A small masked image model, trained from scratch: arch vit.
Rows from block 3, named by matrix and row number. Rows with one number belong to one attention dimension. Each number is 500 + 40 x the weight over the matrix's rms, rounded and kept within 0 to 999. All counts start at 0. Numbers have three digits each.
# v: attention query, key and value (stacked) (model.blocks.3.attn.qkv.weight, 576x192, the v third), inputs 96-191
# proj: attention output (model.blocks.3.attn.proj.weight, 192x192, transposed), outputs 96-191
v.30:488485505487526523515506496486551474523483494527475497534582498560415575553526490532512511496512506511551481436509536558484477533588477441515495489498506500490497501503492514519514515554491454487519509468500506505561508478453517499513500495552489597510498495482463471500444527510456418531
proj.30:456497503516532530534508501542448485513503468513516450496547533441445558545497513467453458481489491520513535524517561481499465512553516545497476533502518542526500491491526561419512497607500499505520493472430489505492479529515475507542480502500527539515480486464523513519518464534511546426
v.31:499509489472485496412426477466420493493518569418469497428449501537541547458478498438563469520487405498414480545529454508514519425484499535468541485512506499480532456529513507450466479438474466517591505479496528444481536529455468465489524508413518446427485459480491532453538518439461454384
proj.31:490426503472484528492603448500642516589504490494546485522440449507529465436483479438500528564480533473543440468494573537493453447458452491499452559445546435464498475496499463562519483486505563498443529507414528505488484488502578407504479491508518523604522548515459438455431464488491466582
v.32:513505504495479488519526538533530471454521491530488474508448449511446550526492526489483558466526544483510498506470437509475490524521472540491480503494502490511497498513497432436553475466521449458554487487519538483494542425502479553505497503512533481483493504404504512507448500517450496465
proj.32:438497489516511494532479543432361507530510503514538504472517475502487467513502503480489495478485502497573526520536541552505522515488531517497478495476486554469502492533497525525518527486498510445528491511461489501494490504520554499464486495490528516506537479489491482531473492514498509435
v.33:499508511507465543470453523506531519490498515521498476484533485465502523513446511557523522467523514499491538516529476483502484521584472478490473513488503500477483505521503478463497499468498471476524497488482522480431485482533530476505516508540541474473498502422504508459413496543446453516
proj.33:514469500495489478501502524500456489467499487588521509504489474446474542492496530464543540533529446529492504513549507509498469514485561530500482481492486494494501488498510509471488526489506480479510514475511527500517500455518519485481497501486551521506497459424499485497457483483488522485
v.34:491494565510503520507509476511526499496515456513500489594600501539445581536510486547477457470522525519552480470502512541485465524516450506511548493500492486506450504491488521541484493512510478561464528510510535561591476482492503456511511495525487583505499523522481531493458422523473476555
proj.34:492540497467554503510472522483422489464490534449517490497547584441470546513504500470519456551445444500486524569549496471501518522503536504501473488523537517526496492493533588430508361555501462444534490481535456499460489533518495522502534499526468550478490399401530546497460526452545564457
v.35:508492481564486492446538503499503487534530461505488560514529545524512543504510458481602494558531510497499525439544534481502527374561461463483546472501515501507507511497482531519473476491519452544499485507563525520536496514425478500496527507491509541512497501525481532534510487441424427465
proj.35:507555505463540536475492440493483515497510508486497474551493518532569497464504473490519520474409508508465532530568541470500516495565549575501482491531589499478497455462495491472534413565499556475524472514455448499498447495569487522461486496494545471527472552428489525495477485448512493570
v.36:505498457509504492515545510514555487574516511425470617463480555429513469541526512428497435509510524464519518498519542444509519438548537468479533506496502481440548466504478483501534492498507476501573465459499506414503474491494523512501522481515550479515489485437457442538473585549455512471
proj.36:473518507548526494476460441604534493508514464548463472564467460571536518504498450520492532499540485491488506456431515437496464415597536534500466427502498592533501518523512551544531671555498532500479522483442515500523497509544482523515449508435484414517461484504499485541572500541492511546
v.37:494495520514477488479485496514449486471526496503487472572489508525529564524500475494534511519489483484475493517499485530499497476473469565525544486517494533522481516514485490515459506438510460557478527534513524557492484497463440498510494488468495472490500530523493547515590405492491482493
proj.37:511514497454510500508504560422492508503497536447514531479473535471522467476498491474534518496471505490501535531563495532496537517483501476500464514507546457459498462468491491497524385455505510435518483522493501496494470522530504495470531500560500506515508446493491505458461516481516515516
v.38:472492491436533511584463472524514507509475515517510496450455443498512448494506516491520523416397460528455520551502500535524480558500539426464495515508508510473481492486503559462505552494451500459563540465494492479513484494564471512507514530490417496527490468504484483522506540472540575540
proj.38:520478493534433472478528495452480497448474456534507514457458442506500490513477523563464485484550529541577424440429463476495486472483465463490495556513479501518503547492511500559474488462503511539502546484458531504525541504471438461519527510500519530481502514527515470478522503488503474432
v.39:483514518506500520535519509558493491504482470525505520401496471569466458531413529529572507389437481518573521462537501543481504519554442487459453506498516518518541526518546523514479545501513502474537487498548506486480457499504545512480495515526484526490513459448482493480499486462400505512
proj.39:543500502517497525519481472505435506468548471603490483554545475470473504498485508512486488480545551493492456544530490503494463488581559530501484531487478482483504457522517496465474469531498491527523499494440531497490486513473419548507534503465560519460491568436512514512490472479487515473
v.40:492510516497501494512490510524526526483525523481495542492494417573433566490515496584474555481516487521540495484490512482513496535475552521528493509492472510517463485514502448459594534569498518498462496507527513527525527519485448511504514497550486510503500493501502508463489479497533505462
proj.40:478527496491453492483492499432508509465484487508493487469489519426487536495510501498488496511492538492516502510506474521501517523478483502496516496492493472525499575451500505542475473542505481485546493529494476501498504504480589481505503497479482514501522480500534526480498527505503451498
v.41:494499491512507505490493488527508500508482470502526536482530510484524478491482525446480406496465505508494505494488487504492492523479477480491491494511508493476511489467523472505535464492508497487440493489497493479493483483502447478498481526466518487479485536538507479515504520462576512534
proj.41:529494509503514508519497447493533491517484486466534483486519460552501490466521463529519477504500463483510507468471479454499517515528500473501497472478509543534501510513502532473489461481495520523459490484532485491447497473466503453537508496460465480508494482527465509485540515533473474506
v.42:465523493486483499485519483417558496484482530488476467419555511538447439492445531591523470472549536509465467500559535450478487574436479410526462497493504469528526510444526510496596472587504470439503496478527477496546458535529532548497482484559504505497492441500491493446407529529488499520
proj.42:490518500542541523477463500531540489462511492544475490546547509395458523557494519509519496510546497560597479471465502463499549508505510530491558538472394536522501530527479497483460570567500461545466509446515473501531554583473461507477506501482497500561489528497533541541515539501492474496
v.43:478520570481484514490505495531567514500464511492508502586558499441481506511510533490485447518539489522575442509501467509450491465560494479529503496489492510509499449503493522572478495530528515486483506519466524527584499522537485492524584492567471509601494492462518537484402510509518463532
proj.43:522491510501563497482544506541453455473487471474484437503489582525486471514483529495539480495559462553456517519541466485495469505489521570501507484529440494550497506456533570442470428561498494492543531504583507496452528492473582515564484503499464494457485491522495469540557448496540530514
v.44:492497498473486486449451477474529474517471524502435500538621484554520518512494477508604498596563515511449547476452548528505496480532512451508526468508475501533481496451495476481460471529512449507424509513437507526466519452467411494507537500489501520534479534486466499578516500480541480535
proj.44:434498496509521486507518505445510486585457481532523538487456492491480466471509479517508540466459439552428596512555528458499536556493496560500524491513530506489502527416483542433525432536504554496548495512506434498487483474523484466505454503512511509552477461500500504450566489537487505531
v.45:503505534502541509464453458459489480480511471469549450507520497486466577447523463509392480578491531465446517487360523543492465506510500528487490496519507485490500474524481497513499440512457508436532503504416545462485587458484468493516510488451504554460494533527475527498530463489537456478
proj.45:546489504514513518525516530479500515563494462478525487433530497546463514503519453492463511460400471480473559535517511542495478513427479497499487531485587509475502551423496452461537472488505563531472492489583482495476500400444561499519456504637530538538513486614452449527471527520502492441
v.82:459522531460513507543499455508419449475497503439569541425489523549487535514477505396522481502417408507532443475458515523509558554513491527519595475528522487452489464486488496513464472511501499578543495500411557520509539512497587434500509491374489533471509494543500379493512462479518469444
proj.82:538526504463526479494469450445552501496522551460483531498426474544555490480494483460466493486450547544465421450503460506501421524479476426502440463523483447516500490549474508419601586398499563479442456485579475500474461497477416417495438500534457478490532485546529504484510500604551557572
v.83:506505504470483508479524493521566572486525518531488478535526508525548508458507510557513561500561438467523517500480474449521528457494571581504586510509498500528517471535483514504510531456511505463544498492510375483475477451496521495490525480518535492451490426388504488480453551508527467461
proj.83:514495496487494547485478450469386502506510464496510560503492496499530536504482512485548456498530550466511486481581493515501413469485445465500472506478540438502498522459512487395520513487498492539462492541482557506492516505445475446513571497540481513507519452525476535531486534509459463496
v.84:492456496448487496520517556475435469516517468510479466443475454481567388505465486459541507492425513558507534445474494548548485498502488506436455556535531478424435489527523494499487494481486528480502541533480493498450529549530466446513485528523552506494508572506511532520523473466468534533
proj.84:577585508586514494601489430517487519513484506463491549525581555457483528493488424518422497492480449450416480468494534499498553484539556437504580394469423555447502570491545504526510544391506463457450507513541537496455520474519601525491420503502498472485474465409491427442459497531509580542
v.85:499493542490507550430491458455491411417520487452531374446461435481525553556431487570515500491451553466460527484493472527464436404523515526463475518506534521523480528511488530418504534529487445546528509491557634541542544513538375524507615490505475468510481591496474613494562471481472454480
proj.85:521506488516500527577632557528543501627533500470489522526463639534537455575518501452412593489452475515540490542557623543499599590467550548494445477473389515400499493504502497616475486469500519384560532476436469500474485520476603497493466508558586502484500435488547330482414486416465476449
v.86:499484465522501465547519577506495477530525513532446509504531544533534402526460479495565497479471485540514551479471490492527531531492490443496411538544531492511501507523529487554482541487485527462477529508514517536493446565503512466504451516516508545460515502545496483500530485466495549529
proj.86:488532499563487492525473440536521515501499508467502508516541485398439575449507476551473469526511432472402499493511500489502510464500477503499649414452418489467501507485498507500486488471500423502452447507492452495477523467559557547471449501423550503516476535425503473425516464568480552567
v.87:509502497452523490466514549429495474505525487526470487539498481508522437527533469438524486562526518502502483485465498546504486469509511531514444491493497486487510505477492482546501495548507499527513505513479472508492507526512472524512504500510475487528505532539520560522508540523505516501
proj.87:536501506529495507536544499542441491505488526425482458509503566538544482527495497516479448502485526543468522500453538492499502504512493480504546493518516507495499483528514509509482492499497462510518497522562562508524498483498477498500470500506546502492500507537495462504524462489475535478
v.88:496498477556497492475500411527546480521499495465527579505515552434485537499487505609436478468496517440489525531545492428477491492483521417501513506515510513519586517493510513465565541495506449468474457476549483489557453483518431509506527473533481495545505453482486520463497499535486532567
proj.88:474444499508482538444440556498575486503524513551509459467471484479474520478510567530549539521556424487552503532562450523502535491491494545497497483460481493494497483477472486622435488554498514497558511481434443497543512475432551530536531501464498503556443470514499567547452532439464456414
v.89:474490499509452471479465558468466467500526501479532452481470518484578498527439510514558535501479507511488532490578420510562519485544474498512460515522527503547462525506517464501414489502495509489472549512506534528492448524454482469509499520505457460508505524525495522495544447441461472463
proj.89:494530497495549563581530489529570528537504474495520480516488467374483512424515463523516505540488475429524481560491517526498519470490470477503484529449469515510497482532495525493556511480502509506510482511486517501447517517560534487507547505542558557503494494414502513426489478520491537569
v.90:477480516466478483496476576479454492502523519531489467555486487462493492499437517475523459527483543517515535506491398582561506567519448469490394528511503494504476506514512487497447465507486559489483552527513581527502507554470460482515496552506416472496489529570495575500523459414469499504
proj.90:495537490555548524566553483546586514516494476486530443528559485384421475513515479563492503484507454469470534539478518497497541459522475531506586454470463504501498521508497564515495512515502450488505496493525502504489501505635548563492474489497588557518520531403468475426541454540547521584
v.91:459503479529545505459490532399437480547481432462532560467459481497499505509564512374482474537468499503507439469492531511488482573534535462444440502506530488424463493510485508546570498534489537554544488530479518479514539532571444536518589497540522488570512547553527601620554524531535547532
proj.91:616514499467507543541473490519516486446495542483463425516558620567509549533503490521480506525508606480453552488493531521503483477555555484498574423493462512501506536493521521495471523494502455453477518470532531499522515435427503551522310496489538471486460417508507440468511466484457525447
v.92:497482489489456496491489485520571508505504505517483425469496490475508512503516493649518595510504534505513584477529510478547494442459450479501484534529508536586484471504493490490420555466506497466476509491532490541484436452470565459489418510501512500466496491466492500453491515441487476447
proj.92:502504505523545543552535514477467506549520536526541542527501474475517495504489505479496498464472397508477454491502471542502484523465509494496490475474420453457496564484488475488528434510504487531501487527422484495431512543479497483464636504539429570500488539463511506473470474504505480530
v.93:532485530518485501529517524562499546476479545553510457481519500548480550488492488549531485490505539519519507491495406511517453470457497576542488544483485501507487500505514485483474511500504537471467517469575536529544517561446442526493528517504447496450494518492473553439557484493550463491
proj.93:461530504486507470513549518488547520534495468467498532521524512454473426491508512468488521468537443464530532522477585466492551512472451492509488480520473524518501556463511516548526507537499432460512502501384507497538476464613505478492529502531521521537536510532541461531463504491500483463
v.94:481504540448514531488505464520348519494487448456524521459495489517526504501445489366532416510413530539479475522454505542504463549557456487464516522519530506451486520486521528455484499495475498566527524536480563484554562576550426469518522515478544524497485599559514477531534439464494506534
proj.94:474530497521524479550460514474588522503498481440490481513518527545427522470500482496480522457478467477497497507502536459499573490525539521497505467482456442482501535514492509553457525475503573438488492445551507498511508542521550497472421493544499477473522406441505503422453519484547494549
v.95:489489489500491480507466544400499492496529486493478497549512451427553531491480499598515439478496531444510533533535529522492497469379467450460454533519494508514540530508506492549467526571499497489457498491522505500489482489508442497517458502551440513523497477619486624474575475409484463506
proj.95:495491502564499593534550481580589487538500551506523425554521524457492544487523527567473521543467416501453528510478484559503542438421510531502597459473457547497494466486449543532444494574493409556525485466515396503455508537486527553514528492486600515522488549440488501456507491526498459564
v.96:487496487439508480487398513524451486523437577498460587474483501513560501518465547423588461618477497535486471527423508457576505576532510507503502496521483492459491477536539485431403455566492521518475500456495503488487412472452492440494560520510551504487471365511458587570465512576515443568
proj.96:501476500506507480469562413559521511539499522520521507552498387509523504471512506617443512508590458497458480408485486435500499518605513507498473455524452455426499537320511562519475538627499482476565472498471522498438472554507501519601463493419473514566488530411468508469510415525552458566
v.97:506522515501488511462460487506509539610523483399462601495505532490488564503548554390546429534583481502484482552507471463524532464558595487511566490518515495505471487593501507472587507467505499512520507492494473515589459513422450390490497487534611572519496420504483481604499544524486524398
proj.97:552485501520501481446650551506482478538463506435525500500502506467620468454497499514437512518484503511504474478401532415500427423515511626493455511509502471410499501436490538518554479533501481509479487536495554504428506425487590443543494501472367547442479578440510500465430502446552447592
v.98:492503493481503470483518500457571414506435516540557513513572484553367454510493502433535526458521554520500499479530389452499442486594419444513538487481515478475541483423462522477501465485466511458542544479485596496545526427473550478535502508502453504566499422519428510490463567488466529552
proj.98:411521503549518530510538490589420504571459444504482358526533511486425459531473500500505454535500495534497562490462515434497533517445555579497497564511471575540499545478502514449573529576498534591463546441474457491451472544475502471495455497532512498498437559472536499547479472497519538498
v.99:488511504506537492553481498459541484537553449483444555486502546427543491597465516505518434481399473503530537564542539460641516561519467504405574491477477487503535508532533508524546530420467484512505559525495453544546511515523471535533443584526525557485514520571510461475492459492479530522
proj.99:518542495533473509536481462538491528463482543443542509632467553563488452549504507491496492528487501466481520498597484572495500551629571515500509459533442476530498430503611537503512502528501482511510512433536561502418505521432497576487516494443512524501507482489493557509496473464569533454
v.100:499491510442483507515481530526506430480420593602514442498569477477460490514464460515493592433466509507424514470507458502444489583461450511489508500515516499410585482492454519459389437515479484470542502450462511458413448495460506470502470503491493495528490446499445450472455521550438452507
proj.100:461533497631506469472453460479489495522513437639465463473499395482480530509502502594517545474605469535503526517462529448497494516464491393501497504537475564513498540487464426529475467486504558519571540417449515505588476390582402472500482496497607480530472500518504483479543496518468517476
v.101:496486563494462511511488538544443497444451486570516485534607473402498446507546460469459549498488510546526495481423572494448503582529557517509535508506488510472559491531476526524418514422460498523511556547518502524407446491520452521516490483516505575552512581565534481496549451523536541549
proj.101:521557499509430503585522542466562496492498477451412571496480475523496521545510494434517587524553489528415510510541449553500493612479403410502546467555514470548501560508544419450444469506499459535588546565488564497628482460495413485456488496581549482421498458494604515524489516489479506446
v.102:508486509462494547485506487511491447481426536539522564502538486519482504486499478497523582503542516537541517460472514410444541499560519500538546474483484483466559455488486539499383534476489460509567508471528522487491490498454541542491570504522553496521494487498502460490520595547457443472
proj.102:432529491594498473492516466488585475478516362571469419446479474471483505475494494544466527518533478505511531552404527431494503485477507432497501500539496608562497527474478458474507444547501550597536508502448523504516455413578444505533440491462552496491497540511507485546489505509497487489
v.103:504499486548504512510491491595441648541502518412425571448518493494571413453469587541525429430571458529565450542449458478501572460569577465474485516508508512549482511485577544524554563555543497488471466520504483504592555546492519514475499492539560527516503465539535544485486492478493529514
proj.103:491422498422462495540619515515594463504494544416492509534528489551537571484513491429432445595478593526497388456467530518494501466540527509501542541480472394512500427520503613490541451512497408479524445565587548499420497501477581469547503506459402556389520503399499516471466518455481471521
v.104:469504461532497503517489498477532477536541475453448598477492507518563505528464487480584487522454497471522526523550563515594494499522481381467526514506488496537490483490508481494544564479496504525511528503504516527508576497545541488495447529529497521417506497477488520462504509473430475492
proj.104:500447503518489533516495469546489518486498498476542508628451517518505441499502507501502493517432505474463477501564543515498391531582558555502499493462495430546502494499523547509497501544497500504454486445451487503431505522452468524485520497467524495564492512510508499526479454484528517491
v.105:509501479445492531512535470504483590577469554515384501435418488460554453582454538541567476451452428495500538517549479469514501381478490498463497512524502515520535526526573488469542544541494475564542528478522471510503526627495449516499452573509502503411472449467475505465487519548458460546
proj.105:440452503549482500553488508552513492541519507535516471570452455531524531517511538511513511508557524522546438442482538474500458482606600450502438525554425492426500332500515527542509478591500479467525481413524502499490486467472473523495577500459557555551506498498493428501439511470587502384
v.106:483495534519487563547524466525504570494456513503459554393444475492521395517508540548473498385454459503562495487538500468476514439514545520509556488496490503467528502498514536521478530531468533509562521506576502494623499587527505541494525497489476525469489538491512537467514487476467503498
proj.106:491522504518461510578569517591608462488530476533463410564496535527476524547521493445512507607576548508525443498444455522504535435531516406503479508523435563535502453533537551496462415555498445500503522495504538504505495479412526536526574497478494534474516501458555453524446550459565473401
v.143:501500493457473459515532491400544388450508569583542395483381515512444482527466543513444492463451475484522456509568488532513469578374434567502524488509524480455472490509468472490497468548482506459511501478523511496535463522549525495526498508457516498499494529417468520493454504532523450492
proj.143:455542504516581504478482444539455527489495454587496492513500534538408442532504503569469460454518489499602555497477501516506577499419518480503493536496438625533496457504480474499487576451503527447497522481476467501484511564475512522507535494459490419519510449582440539507542459548523485468
v.144:508465529606511503528596448487490556471508460456659406525420558469469484506459474603509358428372419359493488529627514632524487542557467527486462553534531514552529522575530569507552516453473516514482511492525565503576404469578514567568493502576483563529495534471499536404595429427493584572
proj.144:510451494549451454538424527571444479516521553425448427407509481502545583429465517430456494504443581523534468484421458435500402563458601440500483557422463459547497447464496492548449400412503501525486542416622475503485527450449491502520492507556482480444437501547391517537452436546502535441
v.145:507496495555517521490493486481540583490441485495538440483505497519330485507553542488540493492500478432519495508576502527428512526599563587505473512501495495508512482509494482483501527538480526491507450483519487403481507521484522538508494455514538532494492517489488511486504565511572515490
proj.145:486476500408505495464435474433477468414520498528448527499515505422483567495501511595475522477478504531451533482409423414499539487565548516501519478478494522517501496479458552482432521525499485465432482538489491496561533482548460483520499502492552488511503474432526530529533504523470453515
v.146:504524550613582500485576380497643506401530434462561325610474443621364464494568569449503503448545597452523445453557530692437500455607501624548482450475483511559489492472485388542485415484502506345514467525530575449663599428543572560501480442574479547481525565424529566499475485493464513400
proj.146:646507498328446573568489419411395497553537697317487494473556491478440551487467537580604463539435482497479479564447417426500586410615607546497444517510478528534500547498468514477532510627501486471481510561527486502512475350518512491590507506556553526518502513450558357602515549486493500491
v.147:503514421516492332515517503531470542483545490488477530488473495466530498468555485494458492465500496525511496524501487520592501472547519487474504487480473538475495504504497511516498517481455516508518483510493474465514538516505493543490494505524513546524503517474515532497506498475547517526
proj.147:457461504493518535535473531524514557505480470480518423516447549493536542455504594525459470559533502488468479469482552410498481515500502487501473501553529456483497482489497473518481510506504524474511473502517488501518482486534522463457456498530556517439478517457562490542432514553489540503
v.148:508511532433534528437475501503533470453503487555553512597583471531456454543524560402537501500495551515506485515436454486471502553600511559535466477528477485532523526458497397467526461573480493515470509544547521500529516457428487455516500499530512480537523504565497463516484444550465461460
proj.148:597547502464460454498571506461484486569491582444479523499523620488474437489512494605561482495494511505476502498590511561501541444549455563501523520534563542449505545558505526503496458519496508517498509503447475498485471503496515506500450500465517530489504475461501494504571490461501488539
v.149:486541518569520522462639484576458497506549537500606646482462550507436420601542580504464428492469482514546502502467596579514464592599597630482463508529474518507467501497501461492521544505468542706403498539482575546598368486522487497531525466522549406453493542534496518553470506445512517469
proj.149:504465501450467494611424619417556471431467507545463530592452511450482507510487494411468509391468612517348487484465479511503555462589452414496449511525560494470495500536483606597470439625496422525360563574545554499428444550431466471518590499550425585373500456512566658445502661567466499432
v.150:509489439456466539541485525485503492531415517632567429475523584499431555582520544578479519483458439535507491502538413444543455646426455521498477517503521498453544504545501541471536475595467506447511523462489461491481407540432480482520498555478483467469500453550476407442487564573512455507
proj.150:431505495582506402372478508552525490494483434522511566457588470480515523553506533499428491499545565478604460487458494510499481429450476478503545482472428519438499492556485545537448498411503512564445486424500593500577526561501528470480429500462429548587570438499427523518540497476470422506
v.151:519488507497467479484527504332507432452628543433502507595488451578535532460435482547447502537479518527595563475577532513467518411387463474537497517513492504527474504516461445538510505430500483522492539524531459587478472523563586509450405500529507403497518652539520486524497407401473521460
proj.151:479489502474458540507453461524512532577527683456528524432481402521485463540483441419556553507506437489462495526578445566496486519505558478508428488518497525506499462370507521538581544506503460422491537580525473499370438468505515522593536492428541504476468578533469458538562481569484524509
v.152:529519493480498472509514506533484509514497495560465537480516535462624458545515517541492520471442472569482513547441464461701515475526465484412460503503502527505557541522546544510548531516471432492496530515481509529524454504512382535511513564514485508487505470529491470498496440540488530570
proj.152:472501502536563453536482588525514540508465480491528473494549540556549524462508534515444483488536598478494453465520552517503454463478516501499502538585556449428498542557535483498475449446500529535541495394561506503519498520451526494460384498526517559500503465498462535510480552520521502487
v.153:516524450512503408529520497522487492501591486508469527508493540494612521520514499532421517481474483563497507539466488494767506481480463470382515474457470510476508528494512515544516516477471469490522520504481494527523522499550500562514492557509511490481509501500500472485450458447511515500
proj.153:479503498530537535539487510529527563534446472480558472509524499527538528471501561491425481506536528457535453525501566461504482475489513490498482468628523438459502484530544516515502497480500504508536492446571495501478494486471529498481412508496519558495491491487505485527429576582507523497
v.154:516469522502464520462556477506401409475556488467538385498420521566494615562364336534508428583422443444448482528572424520529486402289340411374414523517516477534491493538529528451525463378465432478491520476482610541429524444526482513510515539508533374459480580432444553428587500448505501523
proj.154:512389501622540545454440493600350483548515546552574499544562385519651497515481495289500525537439475557716508489600450499499514614472525439497460588506475500536502447617520530548514525381500498490533481407549415500367513559470494474558602514400490466565476529581442471584437391504490505417
v.155:479471651508509720518496519530510512494473524532522534497469505486504508518456518433521486537495502441496516488470502459424521514486492495522538497504487465472499475482490506532473510473531508516511534517510519551507493488484510463509542503469507470482503491499490516497508498507450519483
proj.155:555560505537527513501561458495504446467526508501472506507590509524464469478500417536540576449488512494517515567505499591498543479517530496499555447459474508564499505531533462450502477475501475545560572486499512500477519460463510587538536501474461475537577460543420525392518509477599484506
v.156:534491494507525503481583464545427468537597577426569561494443527449618446477536523480491358522514509531479523502516407571541566453522597547487388502511498538537461526555530388447464415483506590554445506491550433558496379481432537445490487505485567398521486495427481473603554471512473592410
proj.156:469530501584400547539334418459500541545521453442458461612472447539446497423493495547557493537558408473472591467448551536496607678522531467499525516534605553502505443555527519659640511571500389536433593450487491492478463509495445500517515497562533448430487488486474658490436554558470415453
v.157:503500526486505565457468488478513518516421488487543468514513479499410495488494506481578465507528498440486515494529519492288479513538523515584500521551538507510497495490496495432494471535539515521510483497534536466478471515440479453495533448485502510508499497514483493498549569580478479521
proj.157:499493500476461424458482504463470441463535502520456526497479513467486484552508457512558511493450471536481554482480421513505521536525478506500520532389465550525501512476469496491496503506498502490458501515439497502535515524531459478506565500507495447498515501508485546479563416407492470507
v.158:491500465663502496474550545489507432554516499530504547518498558537411581512495492517435562563527519526549513421530616447489481559497504435513539475477485491484427477524446502530465553471513524536455437499469506487465452498531570518480470453494560443444506540509490462542473592489560510509
proj.158:458522500427509536482400448521528480392512463566488586569479442471495492616514472440502568410537475512469596528472466446501501474608449495495442411498467533528501431466492592512517600583501455450458455558527533501495509579517457516504593504437446492519507464482601485442490551555438471494
v.159:497488454495494450490439510502457494536506494471419459444441475475607482494522446453507511485577513557461461488547455518559525440461471465498533499458515511488477485492510507495421405448535556384533517477523475506542513549473469456452494534461495596477504437449503526494504529506481511475
proj.159:457486499577572557495556458574489548571470430415574446531514434512477518511484557496561446601493472476494444487439524487501539535495517452495495525513509448506500500526494394514628574510504475539517491493436539499609548512537468464471516502608480450579514528478484435470464487388537482504
v.160:495516459452479471502481471407522479479522536542508435569615528594358552532479545548495558556445492474566499510512523522494475548449540543498470503524480502531527503519487452506532555525459474467506443516444497449449512518518548574521438455545480438522503574558505462486494520478547434501
proj.160:508483500446491468449496524452490488512509570524474613444481464455534502522474491452464575458499472531495459494575463468498448450478527536498457461504471520432501488482471579466483525491502557436432480553528482505446501507539520490534463494431538562515507483494521459596546457572427549524
v.161:479515528532531566537512486540528548419449488509525482406463460430501484449521496491514554425457452515516481467582451413401554481493512549539551473469505500474551523543520533509499499479492482442549512504572470451504561547463524519443492501459480550481507437489548475421444526506432521461
proj.161:624529495473488520450453423515454507511505512548502495510549486432439526501486503598515494503521611467513480516484473506497556410521456573506525525500516469516500577479515377459414545462501409573511473541489511494516469497536498529522514499520492474548516586514487448479475531482488467536
v.162:495495457520506473488513529511523445501521528599558477548503519554433580522595578481403538472499576500511510458444520546530429578517513535471475506499484509467464489475468446513532497571490514473462450475429497467505507459509530503535515493526478466453504492454447471539502547532524454442
proj.162:445487504468464505515464499528537486442524473440498557511453486523488519500485520511439500555475479472516487522474511473502555424574504474503473420483429564530497444538482627536501535559500522520494513500499562500556490458475555488552491500436524539538545461466563486549540565519443435483
v.163:493504381523485356503491504453511481465577505453469496507521451526498554452570477473435523492519590507511487470499509558535483496491543509488529480470460511461470491481482424511494488505492514489485440489469491433471574471495542526482466493510468498540502564458487522514512510475552487494
proj.163:487476503469498590552514498540534531532518503499506488515401495489501532474483536461476479585482440480493484502474509435501515502500514473501460453508479498519499444478483533509522570547499530474463478552495481498502494455555549477534509495472581510481456544469580429585490512536451529490
v.164:497509515478532520556585469531573498446497522523601428467477509523405497561417524571517526511450489473501493519480478550483478516502471518485527494532500491519529462490513484479502478539469444494562475494509505462593516469488546501515497461530512441484492433471484430401414526468474364410
proj.164:508529500452426499410414420354433491505490527502492557492503493439525512492502499537451556505437550525619496569529484522492493454506485589500519505473475511541499500580512538526379489459498497485470490504486557499425489414510535508537439506454474537507499496529508481554468581490432447529
v.165:557513549464500608468464477494500501518409480550518500515514480477470515513523493522577468501489493484441552505478493476393468470489496496543477520562565521490552528525508538428526485556531484515479503488533510486440430476412425465530547493469476502497506459512501460519533528590449517549
proj.165:508512504506476404478458535481462451476521502535464511489503528518509498548495449506504493487480524526518551451485478557502525488499494490498540584467498559494500508497494478483498477456497509531480506445469517497540503513481467488497509496505523485495516489541424592478567446423504459474
v.166:502496499530483531456454485510537562515464471499466415450516458466501561567574485504530576513492551478407510514473546560456485453489479481480441506482489530510544503513542439489457477562499490428510477480501527433445536477502460519522486499492462522443481463485507530493523527584461496480
proj.166:500483502442547489612540580427471492458514519497514561505501496527484601439465533481503479565435508519497457456466461507502543453504596507497505537475507493480499559565491500481507516510497528490499488489502524500573532486521522480513529502539612559586508485506488454523512568443515450499
v.167:494523517446457541495472535424492425468484523498471538468574471518456665477489477559447538617514516508510526469444509330446471512299431474536625457501512458458501517487474528464520505548499480538512488481445516497408510468439522486473477506396496389469477466563495426499399545492517445463
proj.167:565564497543523516441520500509495484525489448633544558572466483482571456615513459424517524491560504490673565515547519581495526398442372475507472490524482530425495500535520511509502546497501516508448475523502450494407507591515576475501557496382428554532518513583491456524467482503451462543
v.168:482523498537468489433486510424485550477542496368454568366491456493486435443478495545511462473624504514496500493562507503462555433485507562553530493489496498513503516459533455491481435529545535583467490526588510528546478525521491491443446476467510509484498508555521534476465434420485497492
proj.168:528559500479511539614569480494583518577481539563508501498443507440433513495516473473634488551481519503415494460479445548498557504542480440499497521473599466494500582449477453545478463560499447445399516611496468501420500561557555481512560494479512494518479547482453528456488551438538505576
v.169:529496543488502585457481470501489524496378488529556455551528473500411506487520521485575449495505496468496528485518499502333479521544532546569461532564559511499529509517500503421499481553530525502479455488524515454481431511418469468530527468493493494507504506497508505525556575586477503528
proj.169:490481499494451391463452528472456429469537504515446520498487522484489494534499452532543506501462485538466548459476439506496534522522488500502534545401464579505500503476479504499496501494501502516441508478454499500556498515528445488519533496508522467487535501507473574491576411427489472488